Rows from block 4, named by matrix and row number. Rows with one number belong to one channel. Each number is 500 + 50 x the weight over its row's rms, rounded and kept within 0 to 999. All counts start at 0. Numbers have three digits each. After the name is the row's rms in percent of the matrix's.
# convs1: first pointwise conv (model.mid.1.convs.1.weight, 256x256x1x1), inputs 156-207
# convs3: second pointwise conv (model.mid.1.convs.3.weight, 256x256x1x1, transposed), outputs 156-207
convs1.96 031:489565468506490491490512488476413524478479485559483529506505496571504551449547513514484510492539471505478495480517513533535535512554573519556494488503484454
convs3.96 044:518597530517577501484497521560486520467515480592507606463459518420455491486485505503442527601500441478497523514428556415494609525592491445501591414509468524
convs1.97 129:477499516506544428561491480473521524482549496463440527501493452538539485369448393486528546551434606441455601511500510512500475464470461528472498462501500584
convs3.97 101:449489515527599592413473467573508610424531506490519487637545443457474464620428513624559628447485536509526448506473459488491461531433528558542483493495514509
convs1.98 115:491512473451230541586473491506429439522414524511506461481511504540545534644378518478465495556500488443522534532493537463549528443506475432468565508424515444
convs3.98 094:528482478507471530475557536442501529497457504559438542512483519604474499569493578649452411578500503415548491471505508523448541471563541513526442547569483505
convs1.99 032:531535487503404490514521465494434517480493429559457571496503524490481541580596504498457506498515474472484494499501469516488488518543559520507491558517520426
convs3.99 038:483553468533501469533401500536549452497479565513533431507468516437571560456495554499427493561586413530468475428403502476466533497559489406499581438544497580
convs1.100 134:413389528443540491513479509409485477511545540521511418456502489495547424438496530443474499488492528438508526444452526431475506405537520509538536510515540487
convs3.100 135:472581584445487474553579443416547498477537470469420514454547448537563507518483516489568528542462509387462426499535498505528434455511491491477401542447424449
convs1.101 129:507517546571547251479575535527585437469557516490407449510541476489480523562507462490454501558432613539507474481466446517485550554453483466456489565427551557
convs3.101 117:491516424473548508431452526570449539453495522467480494501589478466463600525488484610558503485493544528473518509511554574494558504525608590558392471550529474
convs1.102 085:454494499472275508536498491505412434551402503546484479455523482495483571515377472519472477526489441570511477427514506478451495474503472543402471412494539462
convs3.102 075:483524489494500513384476515476438467558510529593460465389431430536411558586499535570453528559501480393578506430404535499475601401593499417499461507535511467
convs1.103 039:503552468493393506448523479486411465481474456559494534513460508499495541531599512517475496450510482487456476468457494524510490499558569453433504471528532477
convs3.103 056:587534447530494457561456542458484428538477567562540462416473502507582551506502500504463549564538441519515475448450504462448622514656569432494602399566459611
convs1.104 055:494570483505592485439511463483443497498483504540488562505519476518500540286634507515479513485533465498492487492481508536505510544540547485381456480470468452
convs3.104 073:418456493505525500450491452394469500476397502457498468517509489560520547526586471486617477486471494414482464504561432547521382491448461568541514502421549489
convs1.105 043:498566481485486494470508470483405497483483489565472540490513493517477522466605519520467501512524495504476486475492494508495504512556573503524490456502479468
convs3.105 070:432466485468519527505523476495511524411532510420542508537586537561501488549568447487600454422462544532470477486536473534582407483310398569565499568460564433
convs1.106 040:497572473483513492454509483483412502493479484556482557492505502516479534433608516530469509489532492505474497477508512516494508518554571496499493461484482463
convs3.106 061:544518522504484519494489565499491493597515547535476573458451463457445484509459548579342505596542473494507543542433481471437640496689615465454455513558426569
convs1.107 117:549398600515571506572445510508548557501539588486542452567508495497631417468521512403565461448548553515463537455498458430481546500420428504511500548415549556
convs3.107 092:504476447505555436561485445420505482458438483487531429552526507487458556518549377476647446441494494527505507487533540478607318471377519534546510510472511457
convs1.108 110:513521498492589589507429442480459577473508523470455478492522478533510525475368501444515543519528547457558499506453510480512418566476525453527471476411519537
convs3.108 107:513508510485487451477535425416504432550547387531535483341526476459547552452522519542486534508473581476490390542453532495535541454541555423496535502442507537
convs1.109 121:455489475452541540521501471464485410534549514563415487494536555515510582499533430570357605504490548441620537548465489516451523524471477496476533520491524475
convs3.109 131:470571429463498439456466529495618466524527541505495475453535528502465497551491550500604447494560553509575514535393448514493476473509532490547539538552474537
convs1.110 133:474518532478585506547498502419508479488529529459389525493504519441544440483504476541404467494463449474556493554500546471550456434526528561567358379438561508
convs3.110 105:577435515561487510630590493425390491490586443369519508460585453547457549498452402615510520534529554583492594478516499452485577405463435497408403566470529573
convs1.111 144:563466555529557597515464518528496525512522520536527440427530436505564510470551436440544511500472555528560557513534529502485525579448521494467464588518433530
convs3.111 132:559403530513465432600637429460444534451486446497503487434524542506525459495516468447457489508454501479499527474540518466592469436417508519515506491500486504
convs1.112 133:533516527353477526520349536588543547442412481522582456477571510540483551530417543576638536459540579465489485399502571491567510494548522502451568476507451499
convs3.112 098:471471523448561439517502492446511516469519471385515468459555448526476484528506473478506555524533444544488428433542505520443493487459412529372422603522502652
convs1.113 032:453561473492460498447515496493389493480479484564490551498491512505488552489615505514464500486499489496486494458491526514527462496557587486524510470488466479
convs3.113 047:552512572503516451459463539479459434561461523563434471374407452414532546462490559451416572583515432489519517495450494473435577467663639460422558437492443612
convs1.114 062:493523457488405530443519467487466478518453540540484515494472493483491569280511527514479499528469491504515503486477489525523446512543537482253484479501497447
convs3.114 092:478452487513514466462498513444508482442376526427533398471573479534556501545549461489541493556473554412529479548619435521484472514444454530504402523508410490
convs1.115 034:490557469504442498479511457494412504476480485556482542501496490526485541498594500527468493477515493504476493478506512508512527499563577490512499491485486459
convs3.115 054:424500494486484519485531490485452545456536463443549518542551503546534459511500486414596430446444492601433514475611476493542432450324439575554490555477563433
convs1.116 073:538589544564522552485487537551427475475496500539449489527523507454503484601552539510477478481421473530470484485525482497589514485547573533743464529491536461
convs3.116 083:481517487420475507500532513437520473496424515427538500481515507524484451530475506561526440502512507507493556473527431535535468517453471540572429556502510468
convs1.117 120:491493524438522498459391422524552489532535459425528472526481488495457527490483511478483545495495492447593476546486586492458495416507529477380556517486555454
convs3.117 102:431604396488496476542438490497469476496520474447531376473519495492447514518500459569501512501536547543537484576404515470437501526519645559524560579519453587
convs1.118 109:465531569404439560527526487482493477564519546522530570482525442510500487508494545444580487489448492456539463531413408475535554500470518460473591559480478489
convs3.118 090:490498488537518583488536483484519491504467584492482555522411516452501429412467523417413531474475538454532577514585470416466452427463459496532521493488618524
convs1.119 072:500545501567219489496482489522432553545455433572457514483546498501477556461536516503470517488542476471473478505493543541516571503545526517386511502557510457
convs3.119 125:483585500490481576411460457472534485563536534597403561388440513535470515512521538501472478566526533516494467492395505470512500465577500432494595452494522526
convs1.120 041:490538475485325497359507523499427494519468489560517529494492514542465572379527507534469496513615485476480501511492505518494519489562543496335498467483466430
convs3.120 058:528597503490481530493512473523504466588604494574454638459398498443415548468500537548422478508545509475504467487408535560453567505621573456499517456475491529
convs1.121 110:538452557526502511612526480459523459502607558463451480498579526554620468524450552527626479494525553473456505517478480407519449526488426569585536433530464535
convs3.121 093:523448508477469508527477482561499511613596544543469517461488521550523465463479510476444536555534491505473507444424487478389607573569524423472519449506498524
convs1.122 107:513530495543493536500480441470529507608456458546544522555539557474413448493503496607379488479467463362471580502496409463561509539524544476489519414485476483
convs3.122 098:522494468509485401529500503487585491494627413380596469470595506518437516535472517499576407560495546627525527531513526551516527524449480472514571558522440620
convs1.123 049:502560491481635513467540449531454528444494504521460541534571534491531524479649530502479503496450506477529479541527506499610485478543602531707503445519480467
convs3.123 071:492528522515574537420479456553486462514546492579427565406445464509455586493564481528459558542496428444558439486458584549401471463592535472411510513467489565
convs1.124 081:476535616515425507476501488505424371586476553524471509556499481517439514486488491504601512477504454532463519503443411396545573471454478418487584500508571460
convs3.124 067:481555474533413487527558469531555514517537502526526497562449531549424462445407436447413551528492487413579447543484619541453535497496544454553473405532460457
convs1.125 123:556500497439530406489568506452478369535533488543573495542549397512556522489465458478451510533453521462559541497403418444550489526478465507499444591413497528
convs3.125 101:479377536541435524494520482537444465624405468639576604481365451432558462398499475457394537453545508467423549447552475446481496522482542444447418525534494482
convs1.126 105:595463519569443482526466511478497483561518455499417496527511467552530471448540451530614383507505543483490500512516512422459585525419384462497554520488458536
convs3.126 081:539555493496460412519488538502519515572543498556470555486513495493523508537519601531367470577510406370460453530424433542503628529598546394416476379574522566
convs1.127 148:513516538541512683485428536545456474466478494558537481479567414497480460526473484531443449556493565554528475447433429560479477566433506488613501508448497547
convs3.127 141:521500487520455403577526504415523470501551419497522534466506475486512538434514478401418470539464510423492583496577517466530463434451510506507599529458518445
convs1.128 086:509544458520573415441556475473457495514495614552444554485539470445578585289567533540454536446522451516507487489523526538466505474495533499324507548482474493
convs3.128 095:619517478590435497561526410514489475560575375576472559550520483451446386460447585466471540526525498559507516474426577466474531500544512494434506487473540517
convs1.129 088:545545497557258466508481527507456592537469484558531499505505529496506524460543480546487519455508472470483483540524494521484553509556542511401505489557410459
convs3.129 138:488556481501505570469423451442455546529539557509515518430504495583489518505498433480476426582511548560453468440382447518546508486534480474540534480522551472
convs1.130 126:531394525506505549511506526473573610586481462465417525500521478511476523480469478584433539490483560477502505504493475508536455432515483530480517455499454468
convs3.130 127:533626562464447413453536498491614568513513556542449520440609538560523465512424530515515385551425519423480546505486500540475494454521470524516489528560341559
convs1.131 041:487556481489500493490511463472412507491479495564474532498506532518476516464562514514467502514543499496481483480466482511481512521553570489502478463509490467
convs3.131 064:485434447475535567490565491453514470515508505419498540525486493528443531534591494493596445440498529512526479496592499548575454503433459610552471564456546418
convs1.132 129:446465508463495448492505472590567463555491457508439495519521511516489508467511534570287499544535489451531506540455529552500525513542444514527446503500524539
convs3.132 152:485464575469436529464539501544500506531500566535433509568473428493524452496572502521402509531429436436520526473553558463506495480478485462463471429423546453
convs1.133 114:482530381593485392394514544560512501435488478617510507498459444566455504448509565481526392501496489572526422482481399536528525470481536567423471546478467500
convs3.133 108:516472537492445463546481461483498502451534471531527606550430518516541498480505525442424484491507462423522531452487483485550541508393447510571574443510522521
convs1.134 126:511443470547432406549494519466480458510439499441379490446517553460488526529463541466385432481421491361500601511512495490512492540510522540436551487446513542
convs3.134 100:488448488505524485428468516530596522500431387545399523535542507495448570519476487513513410453487542515560506437480557533439514563542517530533567604500458467
convs1.135 036:502571468491494497471508501478411505494479481556484544505503501510491540437572513525478516510556493507460497479506515526515536507553572492490487455474493456
convs3.135 055:497464495527506480512534428481507511436417476468503447570523498532587480490510529480642480376411519539494442452586489541547387505326424562559503524423542441
convs1.136 043:478537472486283498395511471502423488522457482563496541492508495509474569392576491523465506522572496498462504521488526513435533497563549483351492511463502432
convs3.136 070:551564549520426589479501483484528493629614495569466545440477503486456485492393575548493447545517519463472489518432542531488560495639533440494525506594451523
convs1.137 118:498436544533439535537472584439501422503504499501467573502481419469542484520417470377548539479456534474516462460490485530583462575513458513528460575536519437
convs3.137 097:449485468568548588459487512551501539466512572461411520548447528484492508552535504598602550596447503464432509400539467457482507524461513485507471471482571466
convs1.138 118:497530496482399531556469463491448541471467492533567465538498533416576502562324485514527485523547499475487478506480505452566483486495455482549546485423482501
convs3.138 092:523481508511515566504519499473444554500461492508495538462552512558447466593494545585466503528493481427527567533426527479440589486503534467534429506500455511
convs1.139 062:495566487504509542488509511533428478449467488534477511520530498478519543608561530459521536502470471459503464546554512517577546504558622522760510527531461487
convs3.139 076:474469521461463492554564473434504524473448491410583472525553523540519444536453500561570406472478551502534574472515461504514453552388420568582420557516482438
convs1.140 138:496516432512469524544494558455528386410421528450442595546478408454511525586443398550483505545506551436520551482505512480473459539463479508611455499506481551
convs3.140 103:456536552448552543396353544573482496511511556502456505578444493537464436558534473555547477506456506445529502515458448446416555489475405495513553530489597541
convs1.141 041:500554464503454502457507450481413525487480471559465546495527488493485546529567498508459493525534502491470479469494494509481531517547576522513486475496485449
convs3.141 060:440434513462560488441585495523457546476531521478474442556545543527504460527535500530567496463400506529528485585558494501563432544304405565539498508443532426
convs1.142 124:505505515508602521409470514488501552503510505442551504509500554463498554491421512501561522447484452439483542538472515527481546482506523533518485557430449495
convs3.142 098:509516468449492471487463548438404439468613484482505388484532429512570480483444528547403553489473506489474486555454505425451476556594557505458526451474583508
convs1.143 035:484577477488502496556513464486412512469482483560470524491510491526490531552574517510466504489513498501467474476525489511517534509551583499599499477493520460
convs3.143 053:606558489522511465518447539522509472534507518577493544443481473440473538472461531485404516603530459476480512470359518479463681473581519424426512422532483569
convs1.144 108:440525597550509526538545414485497554632580475418536396528447604553535440468453470494555433498587515393506525508522500411519594501470411510455523487542479471
convs3.144 078:464454560468448500544624512475510509525433415402545497545560611510543459456463496465568467441562442579513446565546518503544416462545449473537440621418445456
convs1.145 045:469562473477511487493517453493426517478476502554472529485490520535460512394639518519457503442553484499476489480476506515485520514553568517498501515493503452
convs3.145 086:459449476515590536484554485510502452428510501433494513523533504514513593559569421458627515442489468489461466486564470516568421522389452548534564516433578438
convs1.146 097:489576467514801545501562476481458523489539488490520523507490526526453493447508521544459466405482437478531544454471509438572497492510555482576480482479588531
convs3.146 078:499492527489483423529534566585514578461442436485627417607563482461565407447489489476636464400482488581450517471560509456495459444438449602446439600441489514
convs1.147 110:475667460534464532523334478521562475563494476507600529448537524491486524558483557492509595452499421542504489463518379533491532464483545529477533550455553483
convs3.147 106:480528579561511548404589551473475545567457561513459440526524463468427500491494479580571512516519547523501487491544458508454496514605609598396440526450543466
convs1.148 125:510549531457523591525595477548523440562466585523532590485553574532402512471595524505633607525481474375427609444583420473374464500515543471488595439556449546
convs3.148 111:475556506557489550437444449484515523448441460552482498508489544523511547486495416431462539438524476439523368495574558461521441514403511491553465453486496502
convs1.149 116:509511460496411485485467509492492524526489440474477455547459534468515536556294504463530536514519477492506518483536482523533559526452466488659548508537514475
convs3.149 085:582517445474459558544461476514530497574570453483397550502493550469422423579456559584460506531552603424621580448398593506499542477504517421519425484503387541
convs1.150 127:461479567578539449469473453591479437527528506509521486500484520538517504506490442555529451569431609411443434503566510397532529526528449483414558554493430524
convs3.150 102:374525532546509489566529483440511463509535413549514558343488568454591522455469465481468470524455445479493533393468524389525461511441506445515566417532550430
convs1.151 118:519467520489356530597470536510474427545500521486503482536510497511600509512461472458555515488550484511456452488554481417446514527417467491458542504488510491
convs3.151 079:486493528454516494506575462475484534501484565422628444578535486510444512505593465453604518449468482514398518444502459591569512491481430573512517480486529478
convs1.152 150:499471549446501428497435554525537503477445511548478556528462463478508500515481443443614506565489536492469528500452520467549429463449518580487484490458521451
convs3.152 134:553566461462498538501530560575441545502578516530432543542570474417477479471497565432516505445470494495547510587463473542513433420554465525504481483432539402
convs1.153 039:478554469510474494452509472484418527486480484558509524505492510525494560480530491517472500490562490500476500471501525513502566504556569548487488475483482455
convs3.153 054:468386490466517533424590519409493549499452482437496459486553422510504498540545501497590458447414558478510469539562474519517362513316461609499430536513524424
convs1.154 110:381512519445446551479501491543563535524536397442411523544371479568585539530518536412433566501532488401548485567461567526498536471522522487519539436582450505
convs3.154 091:503637441500605471431465555490539546532508450461497461510516493476483480499584520511574515461493494599553526549434539559454545478636606587520601533548394463
convs1.155 091:520489471547450473398515468503431453496543440486379563500448462480541597417567476530475423417509510463521586474420457621577495448474513486270470604520469516
convs3.155 087:475586528475563539530538561433491498458527531485537304580528518505519500543443472487565505501464547578492594483546492454467519545403444563560452480513452483
convs1.156 123:542537385563514561471412480437550478488400504472548556454512445448476601548438444452554568546524450470428435468471488515528478493474611498482565615502585507
convs3.156 123:430512465574532604471537604524439450531489447516522496565435449453510575563522462588611528466522513573463493549554493493507536515451504566503494503521484494
convs1.157 097:384496509542412518568506423510548477579510439532465502545495544528460462441504517544401514461533496458526500524443494541579515464489510426483506436442504537
convs3.157 085:529468430517530399575429511507581525470584439334640491414516498509512473560557487468574519476578542612606531524469468540515460609436467568509490579486498560
convs1.158 083:565470575516507520523481503465545534529592430397470442581517489522569420535470476515532485461523586440465444493547526485509529527409367453481554547492525528
convs3.158 072:499447418474554462466572478524506488486497500520506494564555561444482472421544466501511492394454451538451453517525504491573420516430396545516528541410480442
convs1.159 059:479536473495488505380511473494450467514491506538530547499521480513496572208573526546461481518528479463528490531511558531442504499556533481271482530461511470
convs3.159 086:473430462492566507442477495458493460454440516425501406443497519556529492550572472466568535485435488424535429524557421474510501516461476535517483514491499509
convs1.160 048:488548481514382496532513454490416501482469459566461509500488513503489536605594507509474491484492484486465480482517484511532546527546573522588501458479500462
convs3.160 071:525583527501432499519398524531487484583534536579500501460453442461508536469472574459410504573549490504465497489418497478520614475654545409476531475548518560
convs1.161 121:495578518485705482517477518496548440483593501478460515525486498495548526457529522519494511480530509461584556530486612449511457481504502426600470490605473512
convs3.161 088:517402527514476579545482500498509523457441496493469484509504487505490528492606497437571526578480483472440563413542440523574491552453480536588428441534456410
convs1.162 132:461539466579461612470467462428477463515535502528417537531502449458505541476481519522539637502514477460397567467452442505483510567503491499664457527486427535
convs3.162 117:534471551400462448495620528428572435488463518513486531386502437489483540431488521456425526584475486372569537477488449481624490440451493384460536469498619433
convs1.163 039:485573473501536488465523494497412510469483486557490546496516496516492541452609522530471511486497498507487500475507517514559496526560578502604483452506477471
convs3.163 065:540499523525543490444535483497492500581533477570428563362461451463477592441533496520406552590508445453561468508448582505389505471623571467429496514476489565
convs1.164 135:463528515450505561530376496570541450436425415579493511534552461563468553494524439566449461535466519371543528599480463532453520521456549537572490485529420519
convs3.164 141:548401578452461485568556477487536475509466511532441490436516446514506502478458561424452441513453445432504487494494453492528481409467542554504520477494564450
convs1.165 077:527524493459452476489495494518507460549443466536490507502570471578420516433772529538467496464447447492479480510527563513433457475502572482391484507531552460
convs3.165 143:511552568479471512490481501453453518548498556512467409432503486511657541489453491415489556528485536467556443431404479494529478508542470459547550459532564534
convs1.166 145:507519544563467576494516464580461450441466486526443480534559434496568494451496508440498589601501526400557449443474509525513474498460441455516571504613525484
convs3.166 132:497463554497494538457453507491529453593535570565510573429460445483505443481507498463430495516493507493457618512581556503413516484457488521506535583479565594
convs1.167 117:575487527479479516508557473435552509561561438516497536520493513489476548533532520509395543503452433333472445506545459484478490496525524508506558569474498414
convs3.167 095:435527442467485491513501510497499370467521506501529569468461475494558497525462375486494487443546470504433476510468491413545498542453443533528515511524605444
convs1.168 068:534614486529768481498569501509445470440560474504485565545493421498470491349606538539456556491517455485517479471553543489564555512537540463538424529482497545
convs3.168 061:546502504492501598490509442442542504602611548533404574435451502544375625521530540562381502567510538490490478484434539549510556576600591548538492452480449539
convs1.169 036:515563465489457510462516508474411502502467476551466556486505536487471531435614521554458514484529500498468488470507517510493485526550579507466500473500463452
convs3.169 050:476509502493551525500543481490535497459483427433500451529475520553514479519535429449676434388460534522522486444551484483559406492333416551565522529415563412
convs1.170 037:498562462498420516501514482470406517474463494562487525511482526494497555490549496508497515508551475492462492462484507512551503509558584490476505486511515464
convs3.170 053:500581486544503499561442542499500508469543546522524525448493532502546505518497506509406573587570448491490517497395471406441653505574502415523589411581458605
convs1.171 127:459431574519460508522534386512509490505539504515521447534502551564534549480534442479423503461391485454568481498495448438528453502483467521465497415474532567
convs3.171 074:464589508544504472480450549621347539526504571581389541492396512550471472498589495465516380638489482505558509543487479522485540390510467473460524469621364482
convs1.172 054:495546458508461479530530482510441495497448500539495562531569494458499550352662531518456533463474462491515481535500495544534487491563567517579461543472508444
convs3.172 132:513453533509518447464491502553507484528467478530496507479500510409498569499528510520481579497519495427549489492509622544386472508562499479436413525481456520
convs1.173 139:556506525403490453474404509515482469497467470514700467429509470489532504512433535514645340489474547561437524550519463526494538460498459476461471509527488585
convs3.173 119:445518571522475506549487445446487513435419553507518548504538467518527457570512534513495506505466430437543553544466513493482538401468488581486453496500503540
convs1.174 133:457489507561514540416466474460579506462596471428528390573472551541433487535404399577519560475469448502554518559515542489495521496446459504467464510510457508
convs3.174 093:470543468438505418528494548542388508446554527530506446486531385442526495475499529563452581560537509574507480536418532411488526573624445470458618470540450469
convs1.175 147:494544460491570484515550498473432436474504507513504452449507502486383494428427587462467416493570482620611429412427425533491505537487399510599575584518543504
convs3.175 137:483558500558513548531442418523510537555479399472482505506508521500525519455503496410449576452525461510551472455488517482482542505414502530502539477465594502
convs1.176 052:458549468535448498436521539504430508512469502566498560492478504557468548293548522529465503507564488496491504476537522533542496472546542504436469540494473425
convs3.176 075:516537528523457467520511520548544518526571463549484557461437452432443536423482549431438524486488489562521495538457588536463515532565539394447546521443499534
convs1.177 096:475503543453505528510463530429559493598548541402532478562477469498457483422389384455488505473514491500423519545488535441437450496450361509500508452611466462
convs3.177 072:605547497511455527510475492533444542521529501545474531467538549538489561454538563457463579519510541519474540424424480495477530535584603481529526432585397534
convs1.178 060:553603521520528533498518504528444511473486526539514512494513487538505483505564542488447479499458469521485524497510501536618595476548575504679459507522477445
convs3.178 106:508483542521504455489459482571469501499472500607481487482479517424605496464518470484455576529492498492533428466493567455418445548573499460468568466481477554
convs1.179 135:472546478587518354509395511543498438490473534455598472397410518567504535531523473467495485514441442516520472561532418446565493392464494520318512549486455587
convs3.179 119:517488613531466471585503550439543468548415504469461504418509466447579479473534565394415503503469387540520520534460437565478479416468477457473538546437522555
convs1.180 082:541568520539326477490509477495481491526487453535482526499540542466460499473729553488471515453477446503490478509507507492368459475522569546384500528528558453
convs3.180 158:502545552503450486478455487447471509533483522546532358475567508539602540504452513427467518545494548438558453468398492487476481517542458476567561476548502505
convs1.181 103:549567551562397576536524485512487473485478551543533560453528368494450470518617481485537530478477499544478487376555595496420445512540562501448488619490433462
convs3.181 113:516435402506521529474475514568576498480496505482519590559460501497399527502510492526487489484515464557495580539514527541472516541436519501469494588481490470
convs1.182 131:512483471607521629490519503509422467493511550450544608555484505489596514391517415504445592453522554431447527452484420559545515503470499497628496472515532499
convs3.182 123:501486411450522677439481518530550532583473458418502522539526533470452489582458560542534509494549507603463441431497487575489541523523535529512412556586548482
convs1.183 132:511382484434508498451528511478560581555498569501581478560575533476473471501537495545556527532535553440476601532550461577436520417531479479488477431516430577
convs3.183 130:500478449511502459489585527514437445451478547516527495490448550562507449507539469547470596511505438557443630456447455444519540514481433435429538472486641497
convs1.184 115:496387527479569489424525422459637526604577371488496423570516491484484487544491464569565503449446511541565488534489525453436487529448355496452499451478459546
convs3.184 078:503480490483500537540461484542469560528431545605434561473503485510501566469527583518431526616546485432457533459418556463494641477585573451473532470585497498
convs1.185 130:464523484483680467582483535447429509494532504415509528480525465512506519464341454577485510429587538474479623518581516488556460546429552464520496480481467536
convs3.185 139:428515447468567528475397515583626588466444442455481472530497532446485557498517458512488595475449561475492515496550520492508493506354488479485514545473487477
convs1.186 144:534448526521476704398513554407462442445492485471593476492522515487498496492503476530485457502485567521486496519480433547535534514421442500641486511435552535
convs3.186 106:462450514517426485563589444457478436526502510514567550480524499538509484448540437370463419560491453416457449520626509582560444441501492516503534448489515469
convs1.187 117:537581459518618500475458468511452515478544490499460501519544501533466512512389492515509557536568564575511519550492524541576439513418535465480474485508634483
convs3.187 097:519561577435441538440556522440593510530472487546428592500482489481567550525466519506507481506468512501502488549544545494487489420572460500521505477535448536
convs1.188 059:504539471530637484402525439498460491462480514528506545512511538509483550274684511534496500492471481465570488500496510514523504523557543472444451530479446505
convs3.188 096:539472423449581432506530599520520443420526529405505580465512437441370547569523390493532505497503461528446514572522481514519516483421412518536495496452544453
convs1.189 124:489512546506480539566560530415512401548500511580523590516491524508546475489442419436600526462482610427560480558471460393512516510476504471428512547498466522
convs3.189 113:451564501469500463461498504510497556415570515479454453566506489466512507535521473536589460555454476544523535496447431534485476422505419526457544559470505569
convs1.190 130:505421532509494475488476526474550365497530575410524487532431515536478500465450457492444483442617562504495490468529569485456580520386402504520598502465506494
convs3.190 091:539495462542546486505512520454528542488509502495499587487457526520480517489427628566436511563512568482521507527417515465396539544599615425507399452586384522
convs1.191 038:490562479501503495508517489484414519478484486552493546506490502533496537485576500530478502475515501513476493465517514514523522502554574499530492471483491457
convs3.191 058:555549527524480463481472574500512490553523552523492536481521425445463468511433554515355560631517438449522498490423550465449604481591581436464474451557467579
convs1.192 094:548501468532461477525498473498407461495491529514509518491501510523478458688504530503514502463411461532453467462546465518524474512475517466595521554597586485
convs3.192 068:512561502511530472576492527511428446526547427550482589469479522491447455509520534507439494516524555535532523618466563447520576490584520457551539521523440524
convs1.193 040:480562471496439495515511465481406514478482481561478530501491506513485537520556500520473491496523496502475486473495497509528532507552578494518493479481501461
convs3.193 065:468463463493524559456597492476515533473488462419524528588545540548475505530518447550621450396453530514508515511583527564549346511337454581527430602431501411
convs1.194 084:493565512451525497577513496501453509472479493495503506498534505591480430529598536503578479486452451582441541506444504508474446488546563526667522483620501519
convs3.194 110:466465426474467593413535549477563463530459529400464547474496493524425506534539489490592455514509467523457492480585462520578615438450518567499457556527569522
convs1.195 106:451571537428525512518530479668519377581520424383382567514517544556506536514513541522421539455522521413519464563516539545492472486519515501486586491474591470
convs3.195 113:478619482363493467463485528499551568439537522423397491486518449522471506551548576492599411460501531559514538501444545554566494517502557516549487569517409581
convs1.196 034:494570476505513498491519477502406527457485488553469538505491482515497541520590523524477493482461479491489490489509514515578479512558587497611498467489502473
convs3.196 050:551525592496532496448471515539501465528492515585433537403443510453486598468533555478466526637507424508514482495429545432449561469635598453473568446468501563
convs1.197 101:496518474447375527500458447487523498527486549523557534461533528510422420348644474533443542464434465473506572479514510525439630485469522485347427485485510461
convs3.197 115:466426505430526567489506540555474486548485518420533569483488475454479569534586528459560458483624486493387529513531482586573551431454525514493511530534553438
convs1.198 123:469593421505634470504469474492533539479529549505512501507449514440464566412350461530549554468572524577457540474464548514502507450423540515516539540505488494
convs3.198 088:494520498484444489489539528504549397557511475542526492454478559503489512572381550569512524481579490481542474458500524464474509509547584463490534475514372608
convs1.199 126:580480477477565486541534539539497482428505512525589514405528366518552508527394515534526444490536466612541372435437423514481511450509527515522525457430481549
convs3.199 104:594481492473548495519454564518491512448512383404483513506484539512369519496467383454522472468514486540511508432612536509481550443360435388463392517565504540
convs1.200 040:505553480509428492498515445495421484481474485564470521496497487521473514530615518510451492485491494492466479482491492519475539511552567490502491483496515465
convs3.200 069:494445432456548567446597502534553474439533488388475551543558521535426516528574447542583485453483495503495518551559501543553420498392479589484463553433553413
convs1.201 091:484436547404417470490440461534518523521532534550488500466518455534614490503430563452636402513507558452490494503479418543521455454483449529502493472514478490
convs3.201 075:534491464511476588529597472553490463504583441419533522477457556486532596443539513473410502568474465514492525502489470541450551477550476427497389483515495588
convs1.202 121:473354525528508402502506494487542456522481470504473583494584513538610505474471513516419476499518487480455452533497440454491474436567457469490451557500510442
convs3.202 114:490634529465466490449489533509631536406485557544435454462563432555458476556455536540646493512467470412504430532483443534533458476583533507454534474544426529
convs1.203 091:539528462430525518429497454505481559540436508464544505526540505503461503314581473502408517479513558505498499429434479516477518555521515451291468449496489515
convs3.203 114:481542553536549453475487502519544489475475487568504358481487558463658434470499485509444554516396521464577480465497546414445414593515554459470527409521469594
convs1.204 058:507547502476493521495520527519421486462470501541493502490534516494445557648580524491488501470461525480447472513531500487562477520546569538708508489519461472
convs3.204 062:531518449549421531545470484519451539564515463536486577553443478516423473509453530484434453539511494566418527441407539531495620410516534455497494452514505551
convs1.205 119:564499505499524474585541569547519549556473461492580536539498585445541528552363526552515449450510499511531509456467421479630385545470463533557547527561467513
convs3.205 087:482549466571468476535472508438481465474479486443468527456523439492529428504477418412509542549375439470531514582544471407524450511442514478534432533539562587
convs1.206 138:562589603462478514510417497650474546525511427529498411474458574504470466505499487627510436536498462483558455491567441421481469543476462440477565558501386519
convs3.206 131:525444525575512500548532535421456491497479513509542510434483553466561452513536559469414404487477509507493591516551548539488483420581499557576465520452474463
convs1.207 103:463515538434301580419403572500486438519448555506515484518439504476538535568472491423523537541499424514499475526453535431547521540488539557389471551579502492
convs3.207 085:453520494407509543516517466412514607569522568573470595463430471568580530561476499588458457581457575456530502455411574551485458477521452502503494504578514529
convs1.208 120:486494476542508564482480442429553416511542485487559533496464463549518494534362471413507605499536537521432450486517572425503494479482501512562461506523519521
convs3.208 106:453466448525471467542537441454409528495543397514542499441443533448493477513549498496502526482507557465453445573528479563508413472541580581494510510521471568
convs1.209 137:479600487471502388537406489581503457478428469450428582506454516497473490550514525525431523484482481477557515460502504537548503442468519554494461497444568552
convs3.209 124:498527430451575528487424514519559532479518495457528453600522492518396606518440478561629542487501533475587367513531481511497506494508500522482447580529466546
convs1.210 134:541483454523582384513485498504521485469540529423473493527560468512551555535388458505503504477508460406546538548537453481526562608496521555518440526500524475
convs3.210 138:401581427494546606493499509511534550522457558489379544532449479461474500533507487625549519461479501540502505546461479502479543574488504499455463543520495518
convs1.211 130:478505481497478480326457480453469543517491472516563448518462502529519539565338536460573558489527513484482495553540435471650594490490510471587510487475484504
convs3.211 105:335491516449550534465461542525603494479547537455475442471519549574489572541487447495555515496449481471500471490522396493574444470477519516473518597493547491
convs1.212 101:575478416461596512464425486466586433496559547504550440507438530464507501515377318509526482407534557533515475469504487460422478536413415499524492501495552505
convs3.212 084:491578460508536513512482534523488511479547520447508370510468468467546484539557421436547567423508457439508496488490461488556447459379475573503615467442553432